From a checkpoint of a small sound classifier: arch transformer.
Rows from expert 4 of block 9, named by matrix and row number. Rows with one number belong to one neuron. Each number is 50 + 10 x the weight over its row's rms, rounded and kept within 0 to 99. All counts start at 0. After the name is the row's rms in percent of the matrix's.
# up: expert up (model.blocks.9.mlp.up, 32x64x128), inputs 0-63
# down: expert down (model.blocks.9.mlp.down, 32x128x64, transposed), outputs 0-63
up.1 106:55 47 57 55 56 53 25 48 42 56 51 45 57 44 41 51 44 48 43 55 51 34 40 39 45 37 67 74 49 53 68 50 65 38 39 51 50 44 52 36 44 56 65 43 52 46 42 37 71 50 54 48 62 35 50 62 60 68 62 60 39 43 52 42
down.1 102:41 39 41 50 53 42 49 52 58 52 52 54 64 50 41 42 29 44 39 57 33 62 39 40 32 72 57 41 53 38 64 43 28 44 59 53 45 39 42 53 65 59 55 48 51 45 48 41 49 49 42 51 42 65 45 52 47 59 46 46 49 52 50 40
up.2 114:66 52 51 49 34 42 49 56 58 54 66 75 57 29 32 53 67 44 56 44 47 52 69 39 55 43 39 47 50 62 49 48 46 46 26 36 46 47 43 70 40 41 33 53 49 46 64 68 47 47 52 52 49 52 60 60 43 38 53 50 40 55 53 53
down.2 117:39 33 50 42 50 47 65 39 56 45 42 38 26 43 63 32 69 36 58 65 48 37 60 52 60 60 46 43 49 40 59 61 56 51 52 52 64 57 56 37 51 58 53 48 56 62 47 70 49 43 58 50 43 40 52 37 53 46 62 46 49 39 48 48
up.3 086:49 35 56 52 43 49 52 34 59 64 48 54 49 43 58 41 60 62 46 44 27 32 74 47 33 42 27 48 62 57 50 55 47 46 58 48 55 55 51 60 53 37 47 59 59 57 48 58 59 73 54 60 46 63 44 42 60 46 48 37 60 43 37 51
down.3 092:48 44 41 58 34 53 53 43 37 59 50 45 51 65 52 46 55 42 43 57 51 45 53 53 67 30 45 61 36 27 57 55 53 39 45 58 49 52 72 56 43 42 50 54 39 61 57 44 41 40 55 39 50 42 61 51 72 35 36 53 50 39 31 52
up.4 102:52 69 48 49 63 47 46 57 37 58 38 48 66 38 54 52 62 63 58 53 38 53 49 70 42 60 52 46 28 38 49 34 55 37 41 64 55 57 43 46 77 49 60 53 40 50 57 39 42 46 59 35 46 39 53 46 68 52 34 32 64 42 40 41
down.4 100:41 34 55 33 56 55 41 33 40 30 52 42 41 60 56 55 63 49 49 58 62 61 38 52 47 61 51 60 73 52 31 39 39 60 70 67 47 38 58 56 46 49 57 48 59 44 57 44 58 55 56 60 56 57 52 71 57 35 54 54 56 51 65 49
up.5 078:53 58 39 59 55 56 41 60 39 51 47 46 56 50 68 44 52 36 53 28 51 30 47 39 48 50 54 45 46 52 47 41 56 50 46 57 33 56 39 43 62 26 51 37 65 51 41 40 43 50 49 61 44 45 69 67 60 45 41 38 39 72 25 69
down.5 093:52 46 39 40 49 19 76 34 51 56 55 48 55 44 48 66 41 55 67 51 38 45 48 58 51 37 52 39 51 46 54 61 44 66 56 50 75 54 57 43 52 74 56 47 54 67 36 53 49 53 44 53 52 52 50 47 64 55 34 63 61 38 42 41
up.6 104:33 41 36 56 50 55 40 60 50 50 39 61 60 38 51 59 40 53 51 56 45 62 44 46 46 56 75 40 45 57 55 26 52 48 36 56 47 58 51 35 50 60 45 56 39 58 58 51 69 55 64 39 42 48 43 38 49 60 58 46 60 44 46 53
down.6 122:42 41 53 37 53 58 41 60 37 44 28 44 55 53 51 42 48 35 39 38 53 54 44 53 43 54 63 50 51 38 49 57 46 34 60 30 57 37 50 51 47 64 66 40 60 46 35 41 57 44 52 50 60 47 46 49 47 49 31 56 58 52 63 39
up.7 097:47 55 55 64 63 52 45 33 56 49 44 64 54 39 42 52 38 54 50 36 72 44 45 46 45 43 49 67 53 67 62 36 58 41 33 58 38 36 55 48 48 58 46 19 56 55 71 52 51 43 66 50 55 38 65 49 46 57 51 50 45 44 39 41
down.7 118:45 60 41 53 57 41 65 47 58 50 55 30 53 39 73 57 62 50 52 50 52 52 57 39 64 59 56 42 49 56 59 56 50 74 44 46 62 68 54 54 54 54 48 69 43 56 35 36 55 44 58 46 28 52 52 57 56 60 58 58 39 38 55 49
up.8 111:44 57 38 49 47 48 62 37 47 41 53 32 65 53 52 46 62 31 53 51 63 57 60 48 60 62 40 65 46 37 69 53 48 53 33 52 45 69 52 34 65 56 46 54 32 57 40 49 52 38 58 49 44 51 60 49 28 48 42 55 53 72 53 53
down.8 096:57 36 55 56 53 51 48 48 59 57 43 59 63 29 52 50 38 40 47 35 48 58 52 51 46 74 52 50 44 46 48 49 73 33 53 55 57 26 55 56 52 58 50 53 41 32 61 48 38 39 57 43 54 63 30 36 53 49 59 45 50 42 64 48
up.9 123:38 44 39 39 63 68 57 62 47 65 42 43 57 63 64 40 54 48 21 60 59 50 45 50 47 67 44 50 35 57 45 59 40 63 54 51 53 58 52 37 72 49 44 57 42 71 42 37 40 43 33 61 70 48 51 33 43 48 31 63 57 63 41 42
down.9 102:60 20 57 48 39 36 50 43 68 40 55 44 63 55 51 63 40 52 65 29 62 43 57 42 52 56 51 43 69 42 68 43 42 38 53 65 41 38 47 56 67 57 33 57 36 41 44 56 55 42 57 41 45 49 38 54 30 48 54 64 52 53 57 56
up.10 134:39 52 38 47 33 65 47 53 52 49 42 42 59 61 57 59 61 37 36 69 62 62 47 60 49 64 62 46 56 51 53 55 40 38 45 59 52 60 50 45 68 25 48 51 53 55 58 33 63 37 53 62 44 62 58 39 22 70 51 48 31 45 59 35
down.10 114:56 34 46 52 44 44 33 33 47 56 51 46 57 35 48 46 40 37 72 20 37 50 44 62 45 58 43 51 41 52 51 58 46 52 43 49 46 40 44 15 51 60 67 55 57 55 50 45 55 49 45 43 69 44 58 59 39 36 40 52 47 50 54 47
up.11 079:61 40 36 43 51 55 56 48 44 58 52 46 61 60 61 27 48 41 56 36 66 40 85 59 68 50 42 47 55 48 56 57 47 57 54 36 59 54 47 47 60 42 46 61 56 56 30 43 59 53 49 78 45 29 68 33 37 54 37 55 52 46 59 47
down.11 089:67 36 50 49 38 58 62 52 59 74 69 52 57 58 65 49 50 57 47 60 49 55 30 51 41 44 43 45 58 50 50 63 53 50 41 57 62 51 71 36 49 48 69 35 55 62 53 61 48 57 33 33 37 41 48 51 59 41 70 44 54 50 41 43
up.12 093:31 49 51 67 51 56 52 51 55 42 48 49 52 56 52 46 44 38 58 33 49 34 56 49 58 46 48 62 44 40 47 64 51 52 48 50 35 48 59 59 53 49 46 48 50 45 45 41 43 46 52 38 53 37 39 37 36 66 52 37 63 46 59 51
down.12 094:48 55 44 50 48 39 45 42 44 62 46 53 54 50 62 49 45 52 55 46 33 58 61 44 45 37 38 57 51 62 75 57 46 60 65 48 73 44 39 39 47 48 37 32 55 57 54 62 58 45 51 50 51 46 65 55 56 36 61 59 33 43 45 63
up.13 095:53 46 57 55 59 35 26 59 50 51 55 38 48 50 59 72 55 64 69 51 35 44 49 62 57 56 30 54 45 35 60 51 54 37 53 60 60 46 51 67 43 51 41 46 41 54 50 59 56 63 54 52 42 22 58 60 59 48 53 66 52 54 46 44
down.13 094:63 51 50 49 38 67 55 56 60 35 51 51 56 39 51 56 47 40 59 69 67 56 46 48 63 49 58 57 43 60 60 44 49 28 60 36 43 47 39 46 41 51 73 79 67 49 51 50 52 49 53 69 54 38 50 48 45 36 46 36 61 55 47 39
up.14 086:62 47 22 44 52 43 42 53 52 60 54 49 63 40 49 56 45 64 52 61 56 43 48 55 50 51 62 35 53 44 46 57 49 61 57 45 58 50 43 54 56 44 53 59 50 46 61 61 69 78 46 54 57 45 59 31 54 50 44 55 44 41 55 56
down.14 092:57 47 64 46 29 45 54 59 61 45 36 62 67 50 39 42 54 52 62 52 52 47 48 48 52 59 53 63 53 54 55 30 57 33 60 53 58 37 56 67 54 57 44 38 49 50 66 36 35 33 55 52 44 49 64 57 56 34 52 40 52 60 68 44
up.15 090:48 40 43 64 36 54 69 43 65 46 72 44 34 53 55 52 60 37 62 46 56 47 60 43 62 41 59 42 47 78 40 69 46 55 43 55 58 56 54 58 43 52 31 40 61 50 53 52 43 55 47 69 49 44 54 34 63 36 56 47 48 58 49 60
down.15 103:51 40 47 62 41 61 54 59 57 58 58 53 41 47 63 47 42 51 52 47 38 50 56 62 40 63 24 57 29 49 51 62 55 50 53 59 68 62 58 38 47 50 34 49 48 41 42 61 52 26 41 47 34 58 64 48 43 62 58 59 58 41 48 37
up.16 095:66 33 60 61 53 45 30 51 56 48 48 34 47 42 40 58 51 48 59 46 66 43 55 51 45 40 49 62 54 51 50 28 62 39 38 60 59 53 60 61 48 50 35 27 48 54 55 68 51 55 59 44 35 37 44 44 66 57 51 67 52 49 50 56
down.16 100:46 62 35 52 42 68 68 60 48 45 46 47 25 38 45 52 50 43 64 53 38 56 70 40 40 55 47 45 56 43 39 55 53 41 61 51 65 61 51 44 32 56 53 56 45 50 33 51 54 49 57 42 50 43 71 48 42 43 56 51 52 41 48 52
up.17 085:54 41 59 63 54 42 52 48 66 56 47 47 76 52 70 46 50 55 56 50 49 61 52 52 44 51 44 53 50 55 53 54 65 57 40 65 50 53 43 54 51 53 53 54 45 54 59 41 62 41 63 74 43 51 62 61 62 42 56 71 62 45 54 43
down.17 102:38 38 74 49 55 44 49 62 59 81 60 59 37 64 47 45 50 49 57 64 55 71 68 47 42 50 52 55 49 61 44 44 51 44 56 60 39 28 49 56 48 65 56 56 44 63 32 36 46 60 61 64 57 50 48 43 58 62 43 53 29 42 45 50
up.18 120:59 43 35 29 64 64 58 54 58 51 32 50 44 56 55 46 47 39 36 47 41 58 64 50 30 55 63 56 48 59 68 50 54 62 46 42 53 69 53 55 42 56 39 60 57 47 61 54 48 70 54 45 42 51 43 66 50 27 32 53 75 68 51 58
down.18 102:72 52 73 66 60 35 37 75 56 55 59 58 55 39 39 46 45 60 61 41 58 48 58 44 46 59 59 59 59 62 44 55 56 46 49 35 36 64 49 42 50 48 46 51 52 34 49 67 56 48 35 61 54 53 40 38 33 52 51 44 47 39 28 62
up.19 098:52 58 57 56 41 46 61 68 40 43 49 56 53 67 39 42 56 51 50 39 54 50 35 37 44 43 64 49 42 24 48 46 44 46 47 54 57 49 43 50 48 48 60 50 61 50 31 77 47 61 59 51 52 49 55 63 57 47 33 40 52 45 36 59
down.19 090:44 42 33 49 24 48 54 43 68 56 74 43 36 59 44 46 66 52 66 58 62 56 61 52 39 44 31 49 38 50 47 47 63 44 56 55 59 59 63 50 63 48 46 44 60 31 56 30 58 46 42 57 51 60 35 52 46 52 47 33 55 48 47 66
up.20 100:47 48 58 50 57 34 58 45 54 38 46 46 51 46 63 33 54 48 58 68 46 43 40 54 67 60 40 44 48 55 48 56 45 47 44 54 56 56 54 70 35 57 47 56 54 51 47 79 47 54 54 50 38 41 41 62 48 34 35 52 67 51 59 33
down.20 099:62 61 41 39 49 54 38 47 55 46 66 52 58 50 49 66 58 67 59 37 62 46 41 64 59 33 48 58 42 74 44 39 36 48 44 43 55 52 51 59 37 53 47 46 52 65 52 47 40 52 52 49 40 58 60 48 64 57 55 44 44 40 52 51
up.21 111:57 34 51 53 51 42 54 59 59 60 23 56 36 47 37 50 51 45 47 62 45 46 42 50 60 53 49 37 54 51 51 55 55 52 50 58 46 68 69 51 65 42 57 62 46 57 44 61 51 61 66 66 42 63 59 50 48 59 30 39 59 54 35 40
down.21 095:54 49 51 57 34 58 45 58 45 51 47 44 55 62 45 60 68 47 52 64 46 70 56 43 54 56 46 51 66 34 51 42 31 61 44 59 39 46 58 48 47 41 60 50 54 49 69 50 40 60 60 44 46 47 39 63 39 38 55 39 39 54 53 41
up.22 094:55 45 35 58 60 38 56 48 49 68 55 53 42 31 28 54 57 53 76 57 43 41 48 62 46 63 57 47 33 54 45 45 51 42 41 64 58 42 60 34 55 42 53 23 42 49 48 49 59 34 71 40 45 61 43 52 58 44 51 53 63 52 42 32
down.22 095:52 51 57 47 56 59 59 53 55 52 52 39 52 42 71 68 72 56 48 43 55 53 51 27 51 63 64 37 49 65 62 55 46 63 49 57 48 58 59 57 43 38 37 56 60 61 24 51 36 45 57 47 37 27 48 56 43 42 43 56 43 37 46 42
up.23 093:45 57 40 42 66 48 25 38 40 43 53 60 32 45 58 36 52 45 60 44 56 53 51 45 48 36 63 40 46 58 57 55 58 46 60 59 31 46 54 66 35 51 47 37 48 31 45 39 55 51 34 41 41 68 58 48 48 52 54 45 43 46 40 57
down.23 096:54 56 47 51 58 38 55 56 56 70 50 43 53 46 49 50 63 40 54 48 72 40 53 48 39 40 51 44 58 42 54 45 53 47 37 43 41 46 39 56 55 55 79 46 55 39 62 59 53 35 44 59 45 54 49 46 59 51 46 54 33 72 59 49
up.24 110:50 50 57 56 52 67 51 53 36 37 55 49 41 61 43 52 71 44 49 73 45 46 52 57 59 57 32 55 46 44 52 52 53 46 52 47 42 56 50 40 61 64 57 70 60 43 43 60 40 35 30 35 52 44 64 43 49 46 15 46 34 36 47 49
down.24 096:55 43 60 40 49 50 36 28 38 54 58 52 51 48 57 51 48 49 52 41 61 45 50 52 49 50 40 49 46 60 44 44 52 46 45 54 51 56 49 47 59 49 30 47 58 66 60 38 43 60 40 60 55 43 35 45 52 59 46 44 64 55 60 48
up.25 117:65 30 42 41 54 50 59 38 62 59 51 41 51 54 57 34 45 42 47 52 70 52 58 47 55 58 67 40 66 51 58 51 41 38 54 37 42 55 51 53 43 37 59 52 53 42 61 54 37 38 61 62 49 42 61 42 32 43 46 57 43 42 47 50
down.25 092:48 63 53 61 71 66 61 53 52 56 57 59 29 48 63 49 42 41 54 57 42 36 53 53 25 41 64 33 37 45 55 60 56 52 47 39 70 49 47 46 32 42 58 43 44 65 46 41 74 46 62 36 45 35 47 51 58 57 51 59 67 50 36 50
up.26 098:34 45 42 26 51 68 42 41 59 46 43 47 58 45 53 32 30 47 59 40 55 51 48 37 60 59 73 64 47 37 53 58 47 64 54 46 36 45 34 42 39 45 62 49 49 45 49 38 61 57 66 65 69 44 68 41 44 51 54 68 53 45 44 48
down.26 090:61 39 46 62 59 32 58 61 44 51 40 43 43 60 55 50 57 62 46 56 56 41 30 51 39 56 59 61 65 48 66 49 53 28 41 42 52 29 35 41 60 56 68 67 43 36 60 51 69 51 52 41 50 68 41 50 44 58 35 58 49 70 40 60
up.27 085:52 38 48 54 55 57 51 57 50 48 64 42 46 30 48 51 39 46 33 39 29 54 46 49 45 62 36 39 45 47 59 46 64 45 49 68 47 66 34 42 53 56 59 52 26 59 60 42 53 51 45 42 33 65 45 48 43 49 54 61 56 52 35 66
down.27 091:32 39 44 34 40 57 49 39 38 66 31 51 57 39 43 64 50 44 54 39 48 54 61 56 39 64 65 56 53 41 45 45 38 48 61 43 32 44 59 68 40 56 43 58 43 52 58 55 35 41 47 52 77 52 64 44 35 50 54 39 40 55 40 48
up.28 104:66 43 35 38 63 43 42 64 50 53 53 50 53 43 51 57 68 57 60 58 44 37 39 68 52 49 52 53 52 47 40 44 53 69 58 47 59 40 52 46 28 49 37 34 50 45 56 46 58 41 57 43 53 54 45 61 44 45 64 62 47 60 54 45
down.28 102:66 55 33 58 57 65 49 37 57 45 52 41 53 33 55 44 54 63 62 54 59 62 51 39 60 46 50 47 58 57 43 45 67 65 48 52 81 32 42 49 41 53 61 64 58 44 53 57 39 50 48 41 47 32 53 49 47 49 54 37 48 28 38 44
up.29 083:74 34 62 39 57 53 61 77 52 41 48 53 55 59 49 48 52 42 70 56 58 40 42 64 48 64 64 61 46 49 58 54 53 46 48 51 47 49 47 36 57 47 44 55 60 66 51 57 68 49 61 43 50 40 47 43 52 44 55 50 28 61 52 48
down.29 086:48 53 67 47 27 50 47 34 76 51 61 33 25 34 41 46 59 59 51 43 51 71 66 46 54 47 52 42 54 55 47 55 43 54 44 65 52 59 61 48 36 67 56 60 57 56 56 54 38 57 48 45 28 46 59 36 48 56 48 47 57 33 43 42
up.30 091:42 46 46 36 65 55 47 38 52 50 51 35 60 55 50 52 69 48 54 50 58 62 31 65 54 49 75 58 44 42 51 61 32 43 58 45 45 53 44 27 58 41 44 38 34 61 53 50 49 54 50 41 57 51 47 40 32 55 50 50 56 50 29 64
down.30 090:48 51 49 60 54 40 38 43 54 54 50 45 41 37 43 56 41 55 61 39 43 56 42 55 59 50 60 53 58 53 54 47 77 60 51 53 63 28 61 69 46 56 65 56 46 51 40 41 41 49 47 34 43 46 46 67 53 33 35 52 55 37 61 50
up.31 085:52 47 48 55 56 50 36 62 50 57 44 42 42 47 60 69 56 67 78 53 49 35 30 45 46 55 41 45 35 44 44 43 48 52 50 61 67 34 43 58 55 56 60 40 64 77 44 63 37 57 55 51 47 60 52 40 56 50 42 49 54 48 45 50
down.31 085:65 72 55 51 45 49 57 47 61 57 64 46 43 48 56 49 57 52 47 64 44 48 65 52 55 41 50 39 64 49 54 51 70 57 56 43 50 71 47 46 32 54 34 63 46 48 59 49 40 46 39 56 65 45 57 47 52 62 53 39 56 52 59 35
up.32 139:54 54 52 31 49 62 44 53 64 49 69 66 33 68 46 39 59 30 48 55 50 53 40 46 66 50 44 54 46 59 54 57 53 48 58 44 59 69 54 42 47 38 32 42 57 63 46 70 51 48 45 51 51 65 51 48 48 26 38 45 40 58 64 47
down.32 121:55 41 47 54 38 43 58 47 43 47 47 44 56 41 53 40 59 50 60 44 21 38 83 53 40 61 37 47 50 48 54 35 42 48 49 56 46 35 62 54 28 53 54 54 48 37 64 54 54 40 49 45 40 49 43 48 49 67 54 26 65 36 52 52
up.33 099:44 59 56 61 52 45 43 63 67 42 67 53 46 49 48 57 44 48 47 62 66 43 46 55 41 26 34 59 43 52 59 48 49 49 37 32 57 46 64 54 23 66 49 43 77 41 46 76 59 42 49 39 48 40 49 51 53 55 52 60 62 37 52 58
down.33 089:38 46 38 48 54 58 57 48 59 55 64 45 55 42 57 42 62 43 44 45 51 46 67 49 64 60 63 46 52 59 63 44 61 45 50 40 53 46 47 43 59 41 60 31 53 48 41 48 63 36 43 53 46 59 44 46 58 71 50 48 37 42 59 57
up.34 088:43 24 48 60 35 55 29 51 50 42 51 43 48 35 33 62 38 43 36 34 52 52 35 42 39 38 55 71 55 44 38 57 49 53 55 54 37 45 34 30 45 65 73 52 65 68 51 36 58 46 54 51 48 56 53 43 42 45 63 53 42 29 57 57
down.34 091:53 67 49 58 43 29 47 62 52 41 47 42 66 39 57 48 46 45 42 35 43 56 45 44 63 60 58 34 47 51 55 53 52 42 56 50 54 50 52 49 32 52 39 36 35 49 48 43 51 39 42 50 51 45 54 58 42 58 45 52 46 57 67 27
up.35 080:38 46 44 61 54 27 48 48 54 50 41 22 50 49 43 59 42 41 61 38 40 55 61 47 54 38 47 41 28 61 55 50 51 62 51 55 40 61 45 34 38 51 61 50 47 64 40 46 55 35 56 65 36 56 57 35 42 62 59 62 60 41 24 54
down.35 104:60 44 45 43 41 49 56 38 36 47 43 71 78 46 61 51 61 53 39 58 41 52 44 53 44 51 54 66 42 31 42 55 59 43 39 63 33 25 54 50 56 56 45 55 65 42 55 29 57 38 41 38 57 63 46 55 37 39 46 59 62 30 52 41
up.36 102:43 40 60 43 64 68 49 45 39 51 30 46 54 53 68 44 51 43 46 42 56 67 40 57 32 70 66 46 59 53 45 57 68 52 36 36 41 55 50 50 49 66 46 46 52 49 40 54 46 60 67 48 49 33 41 49 35 64 38 66 47 57 61 52
down.36 094:34 51 38 54 46 39 43 49 47 45 54 46 56 66 38 54 35 55 53 54 48 71 34 36 42 52 71 36 58 59 46 60 43 23 54 58 57 31 34 51 46 47 57 65 55 49 30 42 43 53 38 69 62 51 43 51 45 41 48 49 57 44 44 66
up.37 109:52 49 26 70 53 57 37 36 56 50 41 56 34 27 58 40 36 55 52 71 55 48 56 51 45 53 36 41 44 56 62 29 52 41 47 63 43 45 54 42 61 48 58 54 29 39 57 35 40 56 44 61 52 57 48 50 61 40 56 48 62 39 27 49
down.37 108:45 43 47 52 40 50 54 74 44 67 41 66 55 58 51 53 42 38 39 45 58 70 42 57 41 65 60 57 66 45 37 64 42 45 64 53 50 37 48 58 38 43 58 62 62 44 44 35 62 50 64 55 59 55 58 47 52 60 47 63 56 53 67 39
up.38 104:60 37 37 54 51 43 44 43 49 56 35 49 50 53 63 40 74 54 47 44 57 52 45 62 45 46 47 56 52 58 35 69 55 61 46 50 60 57 52 50 51 48 54 50 52 50 32 51 57 59 41 42 62 76 53 48 36 54 40 63 80 66 63 33
down.38 090:44 50 53 49 48 53 38 34 48 49 46 72 57 29 46 45 49 47 60 39 61 50 71 55 54 49 56 38 34 51 53 47 49 51 41 44 65 54 36 46 48 54 47 35 50 45 52 55 44 51 64 50 49 30 48 56 62 52 52 42 40 38 49 46
up.39 113:28 53 47 43 57 30 22 60 53 43 39 44 39 51 53 46 51 56 34 64 44 50 37 55 42 58 57 55 38 59 36 62 47 39 56 37 46 42 64 39 53 20 50 54 38 49 42 34 58 51 58 58 45 44 38 50 56 70 62 40 61 57 50 45
down.39 103:37 51 42 56 42 56 54 48 55 39 66 40 55 53 50 52 49 36 43 34 61 65 38 53 52 48 57 53 57 55 51 49 50 58 50 47 64 50 40 37 61 64 53 55 71 51 48 56 48 55 50 43 56 52 73 60 51 33 28 50 30 56 54 39
up.40 115:44 51 38 44 51 62 37 63 42 48 37 56 53 35 56 43 40 63 54 50 59 47 32 52 38 55 83 73 37 53 47 55 41 54 46 57 39 37 55 58 49 51 62 50 43 55 45 37 47 45 57 66 56 46 58 44 38 49 43 61 46 49 50 43
down.40 120:49 58 51 54 43 47 40 46 58 57 44 58 53 71 57 47 37 52 45 44 48 52 35 45 46 48 40 39 67 37 58 60 61 29 51 54 54 48 44 51 61 61 52 54 67 34 34 26 64 66 49 59 36 59 61 64 50 65 39 41 57 52 50 47
up.41 107:57 56 49 46 52 40 57 43 53 54 63 76 31 49 47 52 55 49 64 48 45 44 58 50 37 44 37 47 37 64 63 47 50 48 51 38 44 41 45 62 37 45 46 24 48 43 53 72 48 30 50 42 43 64 59 65 55 53 61 29 43 55 41 42
down.41 115:48 43 50 57 66 62 58 41 54 44 63 43 58 46 69 36 61 40 54 48 49 42 51 48 59 44 40 51 49 40 51 51 55 60 47 59 73 57 72 36 56 53 47 49 80 52 42 61 42 39 59 53 40 30 39 34 58 39 47 59 50 33 41 46
up.42 087:50 48 66 39 64 54 35 62 51 67 52 38 48 43 49 60 37 64 51 55 45 56 41 58 61 59 36 57 49 36 56 67 51 65 59 39 64 47 55 49 45 52 38 60 45 52 45 39 51 55 52 55 40 40 65 36 41 57 75 54 39 35 48 47
down.42 109:41 35 68 46 38 42 47 64 58 38 53 58 64 55 38 59 54 47 49 37 57 47 42 55 46 56 60 48 62 50 53 57 55 27 46 61 31 31 50 52 54 72 64 67 56 57 60 28 46 43 47 58 49 52 62 49 32 52 36 36 64 57 53 44
up.43 082:52 63 49 65 55 47 42 50 52 45 59 61 35 50 59 30 45 41 58 30 59 67 50 42 63 37 46 46 43 60 51 54 70 49 44 46 69 54 42 54 31 47 42 42 47 62 46 64 47 51 39 46 38 48 61 59 60 53 63 57 46 74 43 69
down.43 092:47 54 39 65 54 47 56 60 67 57 54 57 57 42 56 39 58 63 76 67 55 41 55 49 51 59 41 49 49 47 47 36 43 58 39 49 46 38 57 52 50 48 48 58 66 51 37 79 61 39 48 52 39 44 42 18 52 51 52 51 65 51 59 35
up.44 101:51 62 48 63 55 58 58 38 55 56 36 71 53 56 68 59 34 48 34 63 44 76 47 43 46 72 49 53 21 43 51 59 36 49 41 47 63 56 43 29 52 52 49 41 54 51 52 59 29 56 33 48 54 49 52 54 51 46 47 39 49 54 52 49
down.44 081:58 47 57 45 47 52 52 51 57 26 61 31 44 44 26 35 48 46 47 59 56 28 42 60 48 58 48 46 53 50 40 60 51 48 33 63 35 50 55 46 57 57 60 51 44 52 20 36 39 55 58 37 49 38 50 57 45 50 54 39 43 47 40 65
up.45 122:35 62 49 60 42 49 70 60 56 48 31 53 35 44 38 54 63 41 36 58 56 53 64 55 44 58 43 39 56 37 55 53 55 44 63 39 58 58 35 43 60 36 46 48 68 45 61 50 43 40 51 55 43 30 56 51 42 60 42 46 44 47 46 55
down.45 105:47 49 54 38 28 43 58 49 48 53 68 54 59 64 54 48 50 26 69 24 48 44 58 54 50 37 44 61 47 56 55 63 57 57 36 57 58 57 63 28 51 44 51 30 61 55 38 59 52 66 54 57 54 49 57 52 56 40 45 51 59 48 48 62
up.46 096:54 48 36 71 43 49 33 40 57 49 50 48 75 58 53 38 56 57 40 38 42 52 61 48 62 51 49 42 31 43 63 50 52 36 35 59 50 44 44 51 60 53 42 63 47 29 44 55 36 35 40 36 73 61 56 55 58 42 51 56 39 39 45 49
down.46 111:38 71 48 37 42 38 55 55 49 61 43 61 52 54 61 63 55 37 79 48 54 43 42 54 41 71 52 50 62 48 36 52 46 56 46 62 43 27 58 62 50 48 68 40 50 54 43 38 58 63 63 64 39 35 38 59 50 60 43 48 48 54 54 38
up.47 096:42 51 43 64 41 49 63 48 48 58 24 39 62 61 58 36 45 40 46 49 62 39 35 36 47 61 68 48 43 41 65 50 29 56 64 65 56 52 36 46 42 47 50 50 44 55 65 53 61 40 46 65 68 53 38 38 38 52 47 65 33 57 54 61
down.47 087:43 49 44 46 43 59 50 61 55 42 56 47 56 44 62 38 39 49 63 47 48 46 49 54 56 42 61 39 47 35 48 73 53 64 39 43 37 43 53 38 51 59 55 53 53 42 33 37 41 58 48 66 53 69 67 63 41 58 40 44 54 62 45 49
up.48 086:63 34 51 39 41 36 38 51 58 60 53 46 45 42 46 59 45 52 64 51 59 38 58 71 58 27 59 65 51 38 29 46 49 55 52 38 69 66 45 52 67 55 46 55 52 64 45 68 46 47 71 49 46 42 49 40 27 56 38 36 48 41 65 50
down.48 102:54 60 43 59 55 49 60 55 41 44 62 52 48 27 43 30 76 52 49 58 40 55 46 31 59 48 37 20 47 38 54 44 42 55 48 50 64 63 61 43 42 47 69 54 44 41 58 63 60 68 46 35 44 50 50 57 55 51 68 46 49 43 56 55
up.49 103:33 56 32 75 54 53 60 47 59 70 48 57 79 34 39 56 38 43 50 45 56 56 65 52 32 52 59 62 69 66 59 58 59 58 42 49 54 54 62 62 65 48 55 57 31 46 52 58 46 43 65 51 57 53 53 41 52 55 49 69 49 50 57 51
down.49 094:41 49 48 59 69 42 40 50 30 75 39 44 51 39 73 38 44 58 49 66 61 47 33 44 39 65 63 72 51 62 46 33 52 51 45 48 55 51 55 47 41 59 59 56 58 48 55 43 62 64 46 54 35 47 47 36 54 57 51 55 66 52 50 43
up.50 098:53 49 51 50 54 34 60 55 55 35 53 45 54 43 42 58 51 60 70 65 45 45 34 50 48 27 48 47 37 38 44 42 54 25 28 75 55 41 52 40 37 52 52 51 44 60 69 61 58 40 41 47 38 43 51 53 70 62 56 59 34 40 43 54
down.50 101:39 58 30 35 53 52 54 34 34 41 54 49 40 42 62 61 71 53 41 51 44 48 53 42 62 63 52 35 41 58 38 43 46 66 52 55 54 53 47 34 37 39 48 45 54 59 42 60 44 57 59 43 43 55 54 60 33 33 67 44 66 37 42 38
up.51 106:55 41 60 56 56 41 45 48 47 49 58 55 39 43 30 53 57 41 58 49 35 36 55 50 51 53 45 38 41 65 40 40 56 48 61 50 65 57 52 77 45 43 29 61 57 50 56 69 56 49 57 50 60 57 50 64 66 64 45 42 49 31 42 48
down.51 105:44 40 48 62 50 59 53 66 49 46 51 35 43 48 54 45 52 50 65 51 37 60 64 32 51 44 37 52 47 34 53 47 44 59 46 44 51 55 63 46 38 50 49 52 30 34 76 65 49 51 55 48 43 40 35 54 50 60 62 48 55 65 57 61
up.52 084:47 33 50 61 55 62 53 70 57 26 54 69 68 51 59 33 56 26 55 44 66 43 51 58 45 41 73 52 40 23 44 52 61 43 50 49 51 48 55 41 38 55 44 36 26 53 55 51 65 46 56 62 48 44 35 55 48 47 60 65 47 44 60 44
down.52 096:33 52 41 48 35 38 47 47 58 60 46 40 34 48 51 61 43 61 44 45 44 41 49 46 59 37 51 30 48 57 61 56 38 57 54 61 69 51 48 58 58 33 57 27 69 50 55 59 72 34 46 55 42 50 52 62 49 49 53 43 40 34 64 34
up.53 106:45 60 58 47 64 43 36 56 68 39 45 47 54 37 47 51 47 52 52 51 60 45 70 70 55 48 60 69 58 43 40 48 53 49 53 51 79 50 64 56 57 44 51 32 48 68 64 42 46 43 42 40 46 36 40 48 75 66 45 56 36 45 59 71
down.53 099:42 53 43 53 43 48 68 31 45 47 62 38 20 49 59 57 62 29 45 64 58 58 49 49 43 56 50 41 55 48 50 47 61 55 52 43 64 52 43 41 45 59 50 56 50 33 47 69 58 60 47 55 48 60 50 47 41 51 70 63 48 46 52 44